Rows from block 3 of a small self-supervised image encoder, named by matrix and row number. Rows with one number within an expert belong to one neuron, the router's apart. Each number is 128 + 24 x the weight over its row's rms, rounded and kept within 0 to 255. All counts start at 0.
Before each expert's rows are labels from the 100 images, of 14976, where the router gives the expert most weight on average: "peak at" is the part of the image that holds the peak. Only what is clearly more common there than usual is listed. The data: photos with spoken descriptions (Open Images, Localized Narratives).
# router: router (model.blocks.3.mlp.router.weight, 8x384, trained with AdamW), inputs 220-274
# up: expert up (model.blocks.3.mlp.up, 8x384x384), inputs 220-274
# down: expert down (model.blocks.3.mlp.down, 8x384x384, transposed), outputs 220-274

# expert 5
peak at: top left
router.5 [145  95  99 127 159 113 128 132 139 126  97 118 155 114 125  93 124 168  95 171 126 142 126 152 123 158 132 115 160 146 131 130 141 105 136 138 119 129 168 150 114 108 127 133  84 151 113 134 166 127  96 121  90 145 136]
up.26 [103  77 131 163 141 140 134 126 154 138 123 111 149 152 111 140 123 163 138 125 132 154 103 127  88 127 126 135 133 142 119 119 169 104 133 128 119 100 121 153 159 138 116 110 152 138 180 164 106 128 110 116  98 140 182]
down.26 [ 89 109 159 117 122 147  66 109 134 149 164 120 135 147 117  80 141  84 131  94 148 162 165 166 118 110 132 131 124 132  81 125  64 151 107 172 122 171 168  90 138 121 152 162 121 148 116 130 164 149 106 123 115 151 125]
up.27 [128  97 126 137 157  90 155  92 127  79  80 106 146 156 176 121 111 126 152 142 154 112  97 106 130 126 110 111 132 155 107 124  99  94 133 151  89 114 122 117 128 128 132 134 145 124 118 148 116 109  98 151  91 113 126]
down.27 [165 145 167 164 100  89 135 162 126  58 183 148 103 115  83 125 155 117 113 117 116  99 153 179 111 125 149 152 122 167 145 174 171 157 167  88 114 121 110 117  97 126 106 144 154 164 144 144 103 145 161 129 127 153 114]
up.28 [106 128 163 154 142 125 147  98 116  98 124 130  95 121 144 108 112 122 112 175  79 131  91 149 101  79 100 168  90 146 135 154 117 116 110 149 129 141 123 140 114 169 134 135 126 116 126 135 133 129 147 124 115 134 123]
down.28 [156 118  91 121 129 134  91 111 143 129 142  79 139 114 120 185 131 123 131 137 112 163 122 109 111  96 122 152 139 144 117 108 175 127  70 115 112 110 118 111  95 176  86 115 109 157 112 154 122 132 139 106 136 169 109]
up.29 [118 112 158 125  96 138 109 158 119 114 123 100  88 152 129 117 160 109 133 136 190 149  75 111 177 107  86 138  79 142  79 162 104 176 104 117 155 138 107 114 133 100 125 150 181 140 118 111 128 165 122  95 154 122 135]
down.29 [103 131 121 116 129  72  99 131 139 158 147 128 141 156 123 176 163 118 127 121 136 105 123 131 115 148 119 123 176 145 132 113 137 146 117 120  69 140 120 147 131 113  80 123 113 123 160 153  89 144 168 125  78 106 100]
up.30 [109 129 100 118 178 121 147 100 112 143 115 109 137 107  92  70 106 126 151 139 159 132 109 129  97 122 156 133 119  92 101 108 167 105 137 152 105  74  88 155 158 116 121 114 130 152  93 142 126 168 139 151  93 141 141]
down.30 [ 96 104 129 181 137 122 135 137 152 115 151 128 129 144 192 128 146 121 182 124 111 115 125 102  88  78 120 112 140 111 136 100 120 158 135 146 109 122 149 172 105 142 128 148 100 158 111 129 116 129 119 136 124 122 120]
up.31 [143 129 150 166 105 130 172 138  73 154 163 153 158 117 154  94 148 127 134 121  71  89 118 129 148  90 148 163 172  90 154 167 157 114 152  76 143 138 135 127  91 151 153 124 168 149 135 115 158 101 136  94 136 161 116]
down.31 [107 139 124 161 143 139  95 156 118 132 131 108 131 148 125 126  65 109 172 119 173 116 182 183 148 110 157 131 121 141  98 141 111 136 181 142 150 158 130 118  95 143 154 132 125 115 102 122 122 117 125  97 143 149 100]
up.32 [154 181 137 114 136 104 135 124 120 109 105 107 152 157 138 128 117  96 139 146 115 146 145 144 124  96 157 159 131 124 157 108 160 103 116 134 132  98 130 166 170 142  87 130 135 140  97 144 173 139 129 110 141 112  99]
down.32 [134 141 135 168 127 142 104 128 159 139 178 107 125 191  94 120 133 149 145  98 135 114 131 121 113 162 140 136  90 105  98 108 132 150 147 140 114 144 137 118 161 127 138 129 124 108 143 102 133 116 110 167 133 120 158]
up.33 [150 134 128 121 110 149 159 114  97  70 114 134 129 114  90 123 146 108 128 107 124 113 146 126  99 127 120 138 151 136 138 169 145 164 132  87 136 136 136 107 118 107 118 145 152 111 143 134 109 132 136 163 104 153 150]
down.33 [105 133 111 115 157 124 118 103 144  98 161 174 185 126 130 150 160 157 140 183 103 119  94 116 158 155 163 122  92 112 104 109 107 130 134 152 136 156 123 164 129 113 113 164 150 161  92 130 136 143 110 128 115 146 138]
up.34 [111 111  98  54 130 160 109 134 142 116 157 124 111 165 123 103  72 154 144 159 112  95 107 103 172 109 146 114 114 108 167 134 113 117 139 154  86 142 113 122  93 122 113  88 111 109 117 126 115 163 149 117 133 112 123]
down.34 [154  72 120 115 150 149 130 100 117 135 132 171 148 126 134 139 140 143 117 156 134  84 118 134 129  94 100 128  85 145  71 108 184 101 136 143 165 122 127 139 125 156 142 142 104 120 164 145 101 114 139 100 118 152 112]
up.35 [112 126 134 148 109  91 125 134 151  89  93 110 136 147 165 150 136  88 150 117  90 117 135  73  88 148 130 154 148 119 130 112 160 146 100 148 151 137 142 184 154 114 117 130 121 158 157 128 111 112 131 173 115 123 116]
down.35 [141 123 133 137 157 139 126 104 141 197 122 100 146 119 115 131 117 149 121  98 177 155 143 136 122 133 113  66 133 117 104 136  79 156 124 127 118 133 164 120 147 105 122 123 128  60 138 110 138  89 181 127 129 154 150]
up.36 [131 160 143 131 130  88 150 149 137 133  82 108 152 153 140 127 131 117 119 108 164 111 157  89 151 135  74 185 134 172 139 175  98 107 128 139 115 118 173 137 131 125 137 132 143 175 127 128 166 108 112 141 150 127 111]
down.36 [102 100 123  93 128 137 137 141 145 132  86 136 147  86 114 101 111 151 127 125 113 175  89 174 140 129 154 135 131  96 138 139  81 128 143 139  85 106 101 116 108 128  87 130  83 145 113 121 138 104 161 166  95 137 105]
up.37 [118 106 161 128 146 114 109 123 121 107 167 110 151 107 138 161 123 140 144 167 168 131 118 158 135 135 153 144 118 109 157 150 130  95 100 102 122 131  90 194 120 100 112 144 144 150 175 106 117 105 117 127 105  98 164]
down.37 [133 105 124 127 108 118 116 126 149 134 116 127 148 130 162  64 132  93 150 169 159  79 103 135 124 119 121 101 142  56 148 156 143 129 167 113 130 115 138 110 116 123 140  89 138 161 118 108 170  99 150 137 186 143 159]
up.38 [128 107 125  89 165 150 131 113 168 121 150 110 107 180 162 136 116 122 109 105 123 104 139 142 139 122 157 113 155 140 152 127 140 103 112 131 118 121 147  83 108 150 113 165 115 157 112 122 132 127 136 110 110  89 124]
down.38 [106  92 111 128 108 151 128 137 125 152 119 119 130 145 113 113  97 146 158 130  94 139 114  77 135 127  97  94 108 153 109 106 141 154 130 152 136 150  95 112 141  75 104 137 119 132 131 113 164 148 177 117 147 129 152]
up.39 [ 91  98 127 143 139 164 117 148 131 161 128 185 136 123 119 141 136 112 157 134 127 172 156 125 107 131 114 114 154 118 151 100 160 178  87 107 138 137 113 113 157 109 113 127 110 136 130 161 176 123 117 155 149 118 114]
down.39 [143 121 178 126 116 132 133 138 133 149 155 165 142  85 121 121 200 148 117 123 133 107 111 146 138 122 119 171 144 120 136 141 156 145 142 104 130 109 100 142 147 137 105 107  84 130 157 141  86 131 123  95 158 135  77]

# expert 7
peak at: bottom left; bottom centre
router.7 [142 123 105 139 142 114 123 116 100 164  92 141  86 114 133 106 111 141 155 162 111 144 130 178 195 130 104 109  59 126 110  68 115 145 127 144 134  76 186 135 139 113 134 110 126 152 148 135 167 130 154 129 125 135 118]
up.26 [110 112 142  94 140 126 122  91 116 139 158 134 138 126 123  81 128 136 181 130  99 146  94 106  95 147  84 137 144 119 143 149  91 153 133 124 145  82 147 175 105  95 170 136 104 141  69 122 117 127 144 109 144  91 126]
down.26 [124 140 155 137 110 107 152 150 124 146 120 134 128 148 117 141 134  76  90 176 134 120 105 121 154 103 125 154 141 168  90 136 125 139 146 134 163 127 114 152 154 116 135  60 125 146 107 130  89 103 128 108 146 113 145]
up.27 [138 140  91 101 109  76 118 146 120 110 179 143 124 126 106 123 108 164  98  96 133 104 117 134 131 119 137 159 120  92 148 147  85 133 140  63 124 127 162 166 135  84 129  95 140  87  97 115 160 109 121 107 131 130 113]
down.27 [117 122 129 161 142 114  97 136 127 127 141  92 164 152 147 113 110  99 175  88  81 122 163 166 135 143 149 112 155 148 111 142 114 109 149  91 128 124 150  86 150 118 112 129  89 180 122  73 143 158 114 143 120 161 148]
up.28 [119 151 122 121 113 100 110 151 155 109 122  90 159  97 133 108 115  79 148 109 122 143 140 169  95 117 154 120 157 159 106 160 138 142 171 158  89 112  91 127 100 119 133 129 117  97 160 137 115 147 115 121 133  99 104]
down.28 [132 124 144 131 141 154  83 119 122  81  96 154 120 163 153 136 131 142 121 114  87 145 133 152 130  99 127  94 123 143 109 124 117 140 135 109 106 107 119 118 151 167 156  86 125 126 140 141  98  89 139 126 153 158 124]
up.29 [128  88 125 138 104  95 127 100 129 149 150 139 128  87 102 113 120 107 124 123 107 112 111 107 144  89 116 117 116 142 115 168 134  98 139  75 111 137 108 125 144 114 115 155 161 147 138 181 106 124 110 122 110 118 108]
down.29 [122  82  86  83 125 179 122 148 113 120  85  98 104 175 155 163 143 148 118 110 149 146 152 146 114 103 124 145 128 127 141 105 144  88 103  99 125 124 148 133 112 127 134 124 127 114 146  95 129 124 158 110 131 144 132]
up.30 [ 96 130 139 140 121 134 135 137 107  93 171 145 130  88 113 150 149  82 157 112 128 137 140 188 115 111 115 129 155 165 144 118 181 150 129 134 181 169  92  92 138 143 127 105 137 167 107 130 103 110 115 149 128 167 159]
down.30 [115 124 125 140 148 124 126 144 143  74 130 134 131 142 163  96 147 148 110 153 152 147 108 128 149 119 110 144  94 140 111 111 123 129 128 140 135 154 173 149 135  94 114 110 126 103 104 114  98 169 101 103 153 124 161]
up.31 [133 110 131 152  99 110 141 162 113 137 121 160 112 140 159 153 168 125 106 133 158 115 158 173 154 154 134 109 119 170 157 146 122 106 117 123 102 124 161  99  82 154 189  91 126 156 129  83 135 146 103 157 128 113 105]
down.31 [102 138 134 134 136 165 131 145 150 104  90 136 139 149 130 127 175 117 141 106 120 143 126 116 141 119 151 110 162  58  92 121 133 138 101 141 131 153 119 111 124 102 156 144 132 155 138 107  76 133 136 140  93 165 124]
up.32 [107 131 121 125 141 153 138 134  98 137 157 130 149  99 103  99  93 168 119 106 117  88 138 119 138 125 163 137 113  68 109 159 154 116 114 160 138 140 140 147 151 131 212 183 149 149 113 153 107 137 146 122  86 116 150]
down.32 [152 122 106 167 105 119  89  99  79 134 117  97 101  88 114 124 159 119 115 109 142 111 101 162 126  93 143  96 129 148 146 119 134 124 172 140 145 144 136 103 125 130 148  80 128 129 125 124 140 161  86 120 130  95 117]
up.33 [111 164 140 124 134 138 149 150 113 119 121  96 161 153 127  73 125 164 156 194 123 138 148  84 154 171 155 118  98  69 126 146  86 139 118 145 125 165 150 146 144 129 145 127 123 110 116 111 142 168 119 156 124 114 136]
down.33 [105 115 149 105 188 120 105 149 157 132 158 147 149 142 117 105 150 128 161 152 140  69 136 140 148 158 117 139  97 127  81 153 160 162 111 112 147 121 113  73 134 140 100 126  88 173 104 171 124 121 110 108 125  82 121]
up.34 [144 158 150 146  92 121 120 142 160 134 176  63 138 131 168 147 202 113 107 106 121 139 117 131 124 130 184 104  93 109 130  61 157 134 116 147 116 167 129 105 100  96 125 100 108 106 101 114 135 123 129 115  98 149 101]
down.34 [114 123 116 149 157 133 118 133 166 129 102 102 136 101 122 101 127 135  84 106 132 179 121  98 110 142 154  88 122 111 114 131 124 135 148 110 129 139 108 163 121  85 170 118 136 161 124 139 103 128 113  98 174 159 118]
up.35 [124 121 129  88 133 120 125 123 131 131 132 117 127 167 109 124  92  76 138 114 115 138 131 130 112 115 110 114  89 116 142 108 128 132 145 101 169 136  98 189 144 128 118 106 157 133 147 150  79 125 103 130  92 109  95]
down.35 [ 82 129 141 110 134 100 134 113 162 151 133 120 145 184 131 151 112 142  86 153 145  94 141 182 129 110 180 166 112 174 142 148 126 107 171  90  81 134 108  98 127 129 145 142 161 143 171 144 131  99 122 131 125  99  80]
up.36 [160 104 141 100 133 127  64 106 137 141 168 131 149 133 122 107 132 118  76 109 114 130  86 116 144 151 114 120 169 108 203  89 120 161 108 142 131 119 135 115 112 120 136 108 143 120 110 137 100 110 113  85 130 115 134]
down.36 [112 140 148 152 134 128 115 167 106 129 127 121 127 107 138 156 163 108 149 113 104 145 109 138 105  89 131  89 119 104 128 111 114 117 123 111 153 123 127 137  67  88 154 163 130 102 138 103 118 152 116 155 101 154 135]
up.37 [119 133 106 146 100  84 110 131 117 140 157  94 126 150 139 117 145 110  89  93 145  91 140 113 129 122 133 151 154 128 117  99 146 109 117 146 131  86 121 126  72 130 106 121  90  96 150 154 126 108 117 141  82  99  79]
down.37 [135 145 161 145 158 129 162 105 111 115 109 166 122 122  97 141 137 165 122 109 144  87 130 103 110 105 152 116 172 119 150 130 176 143 159 169 126 112 120 163 128 132 178 103 171 104 135 130 134 107 155 130 111 129 147]
up.38 [121 142 154 142 111 192 148 123 145 128 107 128 116 117 101 143  82 150 132 146 136 126 121 140 109  98 108 105 156  84 202 148 173 141 128 148 168 167 145 125 131 113 122 105 119 155 154 111 118  83  88 135 104 116 166]
down.38 [113 140 154 170 115 137 113 131  84 124 131 137 148 153 129 139 165 100 133 105 131 152 141 119 134 125 115 171 114 116 146 127 117 127 135 121 149  97 103 146 132 124 171 151 116 108 140 112 123  80 107 103 148 185  93]
up.39 [126  88 145  80 162  98 139 131 157 126 128 159 123 123 143 119 105 130 131  95 115 133 141 134  93 151 100 135 146 177 145 119 149  79 143 121 146 157 107 198 135 141 148 132 131 123 126 164 149 131 119  98  91 143 109]
down.39 [ 95 135  82 105 149 122 130 132 153 208 156 160 152 135 111 152 129 129 107 150 147 105 190  94  94  88 101 148 106 155 123 161 149 140 164 118 170 142 124 130  98  96 134 127 118 115 148 114 151 126 152 124 135 149 139]

# expert 4
peak at: top right; top centre
router.4 [117 154 116 163 110  99 142 163 140 134 124 158 131  91 166 199 116 124  73 103  67 134 146 147 124 143 184 113 164 113 108 113 146 124 116 145 130 132 167 124 132  99 138 143 166 132 118 122 144 137  99 135 145 127 137]
up.26 [126 111 151 176 120 131  57  95 154  79 101  88  80 154  89 144 113 106 106 115 144 137 126 131 137 181 138  88 134 137 130 127 133 162 150 144 175 135 127 142 145 101 172  81 119 101 127 110  98  72 128  98 148 140 125]
down.26 [125 109 161 148 105 116 151 117 144  87 134 131 128 140 154 111 123 130 144 131 121 132 130  91 119 118 179 147 111 128  97 137 157 148 165 126 140 160 157 144 135 135  98 113 129 149 131 114 136 127  96  73 139 146 121]
up.27 [103 110 111 122 116 146 138 143 102  70 131 148 124  98 112 125  89 105 142 104 150 134 128  90 162 138  92 129  97 101 133 153 139 130  89 119  61 134  95 118 111 159 117 167 164 138 113 128 148 111 155 137 118 122 137]
down.27 [155 138 101 130 130 141 174 107 160 110 164 139 173 159 124 160 124 148  80 190 150 104 126 125  83 100 177 113 128 100 122 136 137 141 134 110 153 122 102 137 141  94  93 131 161 133 117 134 151 177 147 111 114 151 159]
up.28 [138 126 160 138 114 112 125  88 128 140 126  87 143 163 140 138 135 146 111 107 125 131 137 164 127 128 132 151 132 138 135 147 160  96 113 147 154 138 124 111 104 136 109 120 165 133 119 154 110  97 133 115 106 166  75]
down.28 [111 104 144 117 149 120 146 147 124 131 159 136  90 121 167 111 183 151 137 129 138 166 115 141 109  92 148 100 106 156 143  94  98 112  98 135 111 133 118 111 111 121 134 108 136 108 152 132 123 142 158 120 126 134 134]
up.29 [ 95 143 102  92 134 138 122 137 107 133 132 149 121 106  89 153  87 135 161 142 123 101 131 149 152 121 130 148 150 142 141 114 141 155  94  85 125 158  87 113 127 116 130 102 127 159 157 139 114 156 104 147 166 126 129]
down.29 [120 162 149 151 153 125 136 137 140 112 131 151  87 126 133 130 155 142 121  96 141 140  75 116 126 120  97  97 101  89 108 124  87  85 151 131 136 159 140 140 132 155 150 103 158 148 143 117 104 152 122  95  90 113 114]
up.30 [112 146 125 158 130  91  97 107 164  65 122  96  96 166 123 100 113 101  79 124 122 135 141 108 108 156 141 149 151 161 101 164 121 109 135  81  90 172 136 114 113 139 141 139 120 127 130 119 141 106 134 162  87 123  99]
down.30 [131 143 109  79 160 146 125 151 144 151 149 118 150 129 153  82 128 118 190 117 181 112 132 154 138 113 131 141 124 118 162 119 119 141 139 127 118  94 107 193 113 122 122 133  96 146  94 114 168 152 137  95  88 171 149]
up.31 [113 135 100  94 118 119 125 106 127 134 117 133 118 135 115  92 157 125 179 135 126  95 146 125 125 117 125 134  90 111 176 136 175 111 115 160 131 138 121 152  92 164 101 172 142 144 121 135 110 135 110 124 125  80 175]
down.31 [102 123 105 124 114 119 148 117  80 118 111 152 122 144 134  95 122 119  72 120 135 136  95 168 114 157 131 125  94  94 123 131 111 128 127 121 153 116 183 139 124 150 163 138 120 109 154 169 117 152 125 135 125  89  84]
up.32 [122 130 125 127 158 144 131 146 116 168 104 154 109 137 108  99 102 167 169 149 137  96 116 156 126 118 115 116 108 176 119 144 149 128 130 107 144 112 119 129 121 115  99 142 117 136 120 119 123 114 134 140 127 154  62]
down.32 [147 140 130  92 134 107 121 131 160 167 131  83 114 116 130 112 143 119 122  76  99 130 128 105 148 156 137 160 152 137 147 137 121  75 130 145 112  92 137 100 145  92 118 124 158 126 160 119 155  69 123 175 164 123 139]
up.33 [124 124 144 115  79  58 137 100 145 103 105 139 120  43 111 115 124 129 115 139 154 133 130 114 125 130 133 162 115 104 167 114 118 144 128 177 116 105 111 160 156 140 128 116 126 112  99 110 143 128 109 120 133 140 124]
down.33 [148 138 127 112 187  90 135 152 156 127 140 134 131 121 107 159 124 111 157 130 144 136 145 101 151 131 123 108 140 164 138 127 128 132 162 100 119 113 155 117 133 125 157 150 161 110  84 128 147 133  85 132 156 133 141]
up.34 [112  97 131 125 119 134 110 139 131 154 111 124 142 129 144 160 121 118 138 139 138 118 117 112 140  99 125 139 125 142 101 137 147 153 156 148 137 122  82 114 128 117 175 110 123 114 112 163 116 132 185 128 119 154 122]
down.34 [108 120 143 144 136 130 145  99 116 107 150  92 129 176 106 144 109  94 180 103 137 105  76  83 117 131 148 170 140 147 133 142 157 154 127  93 116 176 136 128 134 143  93 147 159 152 102  98 115 130 100  91 105 108 127]
up.35 [104 115  97  85 107 121  85 193 146 149 135 109 168 151 141 141 108 107  96 165 135 107 112 122 128 116 128 167 121 144 122 104 136 125 117 134 151 175  99 128 126 105 127 160 162 163 122 135 122 137  83 119  52 160 119]
down.35 [125 107 115 137  95 116 102 117 113 138 151 122 120 116 148 112 139 111 158  77 150 148 120 160 113 117 128 136 160  63 116 119 119 132 126 131 145 123 155 162 101  99 120 109 140 164 135 101 160 135 139 131  57 122 112]
up.36 [118 157 139  82  94 107 104 141  96 162  97 146 140 121 107 116 112 133 146 117  97  95 112 138 133  95 155 146 153 143 111 110 130 113 150 167  93 115 116 156 131 108 139  76 120 146 124 133 127  80  94 107 155 144 148]
down.36 [ 55 180  97 146 160 125 119 136 139 123 108 132 116 146 139 127 153 107  98 178 163 119 115 143 161 159 116 127 160 139 144 155 160  81 137 149 149 134 193 125 104 138 122 127 113 159 147 159 133 166 141 131  87 128 147]
up.37 [134 107 198 114 130 115 129 122 108 139 132 149 115 144 153 157 131 130 155 117 106 124 183 110 152 121 173 120  98 145 127  94  82 138 135 152 131 116 109 137 128 135 144 131  83 147 179 139 112 165 133 117 114  98 138]
down.37 [147 127 123 140  97 114  69 158 159 138 113 122 127 159 122 144 112 103 104 127 150 157 144 128  75 101 144 125 150  95 139 160 130 116 163 131  95 142 151 143 135 101 120 117 133 138 131  95 142 102 177 138  94 156 126]
up.38 [ 60 141 136 113 127 106 134 152 155 148 136 141 102 152 117  70  79  94 129 128  99 165 108 113 100 134 140  99 105 132 167 107 168 164 121 148 143 117 109 117  90 105 107 149 120 136 171 144 192 149 129 145 145 102 123]
down.38 [ 98 112 159 158 155 144 112 159 141 138 155  87 131  96 128 147 100 171 125 112 165  96 154 142 119 164 128 126 145 132 154 139 116 160 133  95 164 130 128 121 156 137 158 174  75 126 117 123 130 141 114 126  85 127 106]
up.39 [127 106 114 108 165 170 151 154 108 117 145 160 139 148 138 146 142  82 117 106 188 112  97 152  98  71 121 110 122 124 137  92 151  92 120 141 108 128 135 116 154 134 133 119 122 143 122 168  95  93 108 181  91 124 150]
down.39 [130 161 108  88 137 166 148 122 147 151  81 149 123 107 145 165 161 177 100  90 142 153 153 122 155 147 165  99 148 142  88 124 154 123 117 170  88 155 139 143  89 131 148 117 131  98 101  77 104 105 106 152 138 170 109]

# expert 6
peak at: bottom centre
router.6 [153 116  85 154 181 135 145 119 131 127  96 126 151 130  96 100 145 134 134 136 126 160 109 148 126 177 130 158 125 123 138  80 106 161 127 177 118  59 160 113 138 102 141 112 124  69 143 119 187  95 137 125 120 171 129]
up.26 [118 115 116  99  97 138 152 109 145 190 140 139 195 120 110 124 116 126 186 117 119 103 144  89 138  81 142 124  89 101  75 121 134 139 133 127 128 128  86 119 120 169 169 160 137 118 139  87 107  81 150 105 150 141 153]
down.26 [142  94 146 105  86 127 156 150  97 134 102 173 132 102 122 117 115 117 162 133 155 126 137 120 112 113 162 149 132 122 122 127 138 140 148 120 129 125 126 139  96 136 165 136 138 160 141 124 124 143 134 114 157 107 141]
up.27 [102 152  91 117 107 141 130 141  90 154 159 124  97  82 140  98 132 158 115 106 149 152  96 124 156 111 119 118 200 124 156 155 142 162 133  66 130 115 111 139  78 115 161 144 149 134 125 111 104 158 130 118 113 110 115]
down.27 [122 107 121  97 104 106  97 148 138 164 144 135 144 129 135 134 137 151 124 147 130 119 138  72  98 108 154 153 125 173  96 157 161 137 148 129 115 152 147 114 113 156 130 147 117  98 127 142 138 145 106 118 121 142 136]
up.28 [106 122 138  85 147 126 100 110 148 104 108 108 103 174 114 102  93 144 145 142  87  80 133 142 139 119 145 163 142 116 103 115 131 122 106 121 127 151 124 198 133 104 155 133  97  71  75 138 153 132 119 159  93 137 139]
down.28 [140 145 101 120 133 113 136  91 124 132 131 155 171 108 116 150 135 132 136 139 149 109 125 144 143 132 131 133 105  91 125 121 109 129 119 152 113 116 106 126 120 144 146 159 124 132 112 135 143 141 129 109 142 127 146]
up.29 [108 124 109 100 138 155 158 115 134 161 128  91 159 124 161  89 135 142 123 112 130 135 152 142 116 106 126 153  78 124 125 108 126 111 136 151 141 114 162 156 122 142 145 192 116 119 132  98 136 113 155 122 154 134 146]
down.29 [144 100 136 119 162 119 138  96 181 130 118 154  99 125 121 127 113  88 126 111 147 136 145 124 167 135 150 112 160 120  88 133 124 136 131 144 152 143 114 124 130 145 150 158 118 122 126 118 138 148 147  97 123 101 117]
up.30 [101 134 156 126 114 119 118 111 161 122 162 123  72 145 134 129 122 118 171 160 111  88 184 123 146 150  99  88 120 155 142 103 131 138 146 143 167 144 137 112  96 144 128 137 102 112 122 120 116 124 120  74 144 119 119]
down.30 [142 158  83 116 175 140  89 133  81 168 138 151 120 158 145 141 108  94  95 142 154  84 120 115 129 129 130 168 122 117  78 164 169 101 182 111  99 132 168  96 171 130 142 149 131 125 124 162 129 132 101 123  96 126 102]
up.31 [151  98 134 151 154 119 119 110 104 107 103 127 122 118 122 129 136 177 135  83 124 162 114 155 112 103 145 171 103 138 156 102 150 119 142 115 159 135 132 156 149 108 131 153 137 195  95 140 140 167 138 134 141 188 127]
down.31 [124 116 151 121 159 113  99  89 125  96 114 120 149 171 143 169 148 133 131 124 133 115 140 164 163 128 108 115 179 148 117 101  84 132 104 145 132 132 114 113 157 119 145  91  88 152 124 118 141 107 128 155 107 159 147]
up.32 [134 115 154 123  84 127 114 129 168 104 152 132 131 127 143 143 107  98 150 152 120 136 102  93 128 139 153 126  95 151 160 123 144 127 125 112 143  69 126 126 124 107 139 121 139  86  93 158 120 126 110 161 138 127 140]
down.32 [146 112 157 121 138 104 136 142  82  99 128 158 143  97 101 115 148 160 160 136 141 150 102 161 180 133 106 137 152 133 143 127 100 148 131 108  97 132 165  75 159 125 133 166 119 117 133 130 158 119 162 105  95 161 114]
up.33 [126 121 179  75  87 137 149 122 142 150 111 108  88 124 120 142 133 143  99 116 149 160 146  90 150 145 106 136 104 103 129  77 139 135  98 129  77 115 112 140 129 128 141 150 137 115 133 121 108 157 114 167 161 126 132]
down.33 [ 89 143 116 113 144 126  99 111 118 120 155 103 111  86 149  96  86 131 143  95 114 105 102 139 129 136 162 154 132 132 182 121 130 148 126 129 162 143 141 134 126 128 163  96 104  90 184  95 137 119 127 104 104 144 138]
up.34 [ 95 150 108 120  73 140 139 198 106 136 106 149  72 109 132 127 126 113 149  87 150 128  98 114 116 139 128 143 168 139 127 125  81 124  69 108 125 138  75 146 154 115 140 107 128 165 163  96 104 159 146 107 109 133 189]
down.34 [ 91 132 114 150 105 139 114 149 148 140 126 117 125 147 132 122  88 171  96 159 118 119 105 102 139 121  86 179 114 112  97 157 131 151 101 131  91 115  86 138 113  97 158 121 111 137 125 120  70 128 132 124 119 167 122]
up.35 [168 132 166 120 151 140 175 126 126 150  96 103 126 145 130 146 129  96 116 131 130 159 133 105 167 144 135 127 188 128 116 103  95 140  90 152 196 106 128 120 112 180 147  98 133 119 104 112  96 123 119 125 146  93 102]
down.35 [167 136 122 129 141 114 117 163 124 136 139 123 131 140 152  89 126 138 140 144 136  86 137 103  96 138 138 156 132 136 162 116 127 100 139 129 120 110 139 135 175 131 163  90 134 136 124 120 123  98 109 122 115 143 167]
up.36 [ 97  99 126 125 135 102 140 121 138 127 118 140 118 164 133 129  88 129 107 157 156 130 114 119 106 132 119 150 101 123  95 129 150 166  94 122 148 166 122 162 111 133 109 105 134 140 170 118  94 133 108 146 172 129 148]
down.36 [126  86 148 135 152 118 130 188 169 160 134  97 145 163 110 137 135 133 138 150 147 143 131 138 131 126 116 142 114 124 141 169 132 110 112 136 141 128 123 139 110 128 168 142 112 131 170 130 185 156 127  56 117 191 121]
up.37 [119 110 131 119 120 124 138 142 145 117 136 123 145 157  95 148 131 130 121 107 117 149 148 149 149 111 135 131 153 138 117 106  77 140 111 100 148  98  92 166 132 190 164 111 109 109 143 132 140 151 180 110 130 137  96]
down.37 [ 70 159 130 115  92  99 143 145 111 120 159 116 127  91 134 132  59 163 135 139 132  81 166 132 107 144 161 153 141 186 136 127 121 128 107 158 114 140 110 140 138 136 108 161 156 109 152 124 151 152 107  91 145 134 125]
up.38 [117 115  93 120 123 130 128 128 125 155 114 100 101 122 135 140  78  98 120 154 124 109 129 153 120 107 143  97 133 137  99 148 156 143 124  91 108 150 116 121 147 125 128 125  98 120 124 163 117 141 132  94 141 131 178]
down.38 [115 159 155 153 154 127 117 124 135 122 134 126 133  99 171 162 143 148 150 108 100 131 141 116 120 112 108 144  94 129 125  63 160 113 115  86 143 114 121 152 101 139  96 157 139 123 152 104 115 155 110 128 107 112 121]
up.39 [136 115 162 147  96  85 107 130  97 184 161 163 121 130 140 111 151  97 152 164 127 125 160 150 131 152 161 164 122  87 123 134 127 124  95 126 164  84 133 151 157 160 126 152 111 132 140 117 104 107 108 116 134 158 117]
down.39 [146  95 152 140 139 140  92 131 120 134 177 125  80 103  86 151 123 139 132 173 104 112 143 106 147 137 129 137 191 125 158 121 148 110 153 136 155 134  83 141 140 112 109 144 166 113 152 171 139  96  93 108 117 169 105]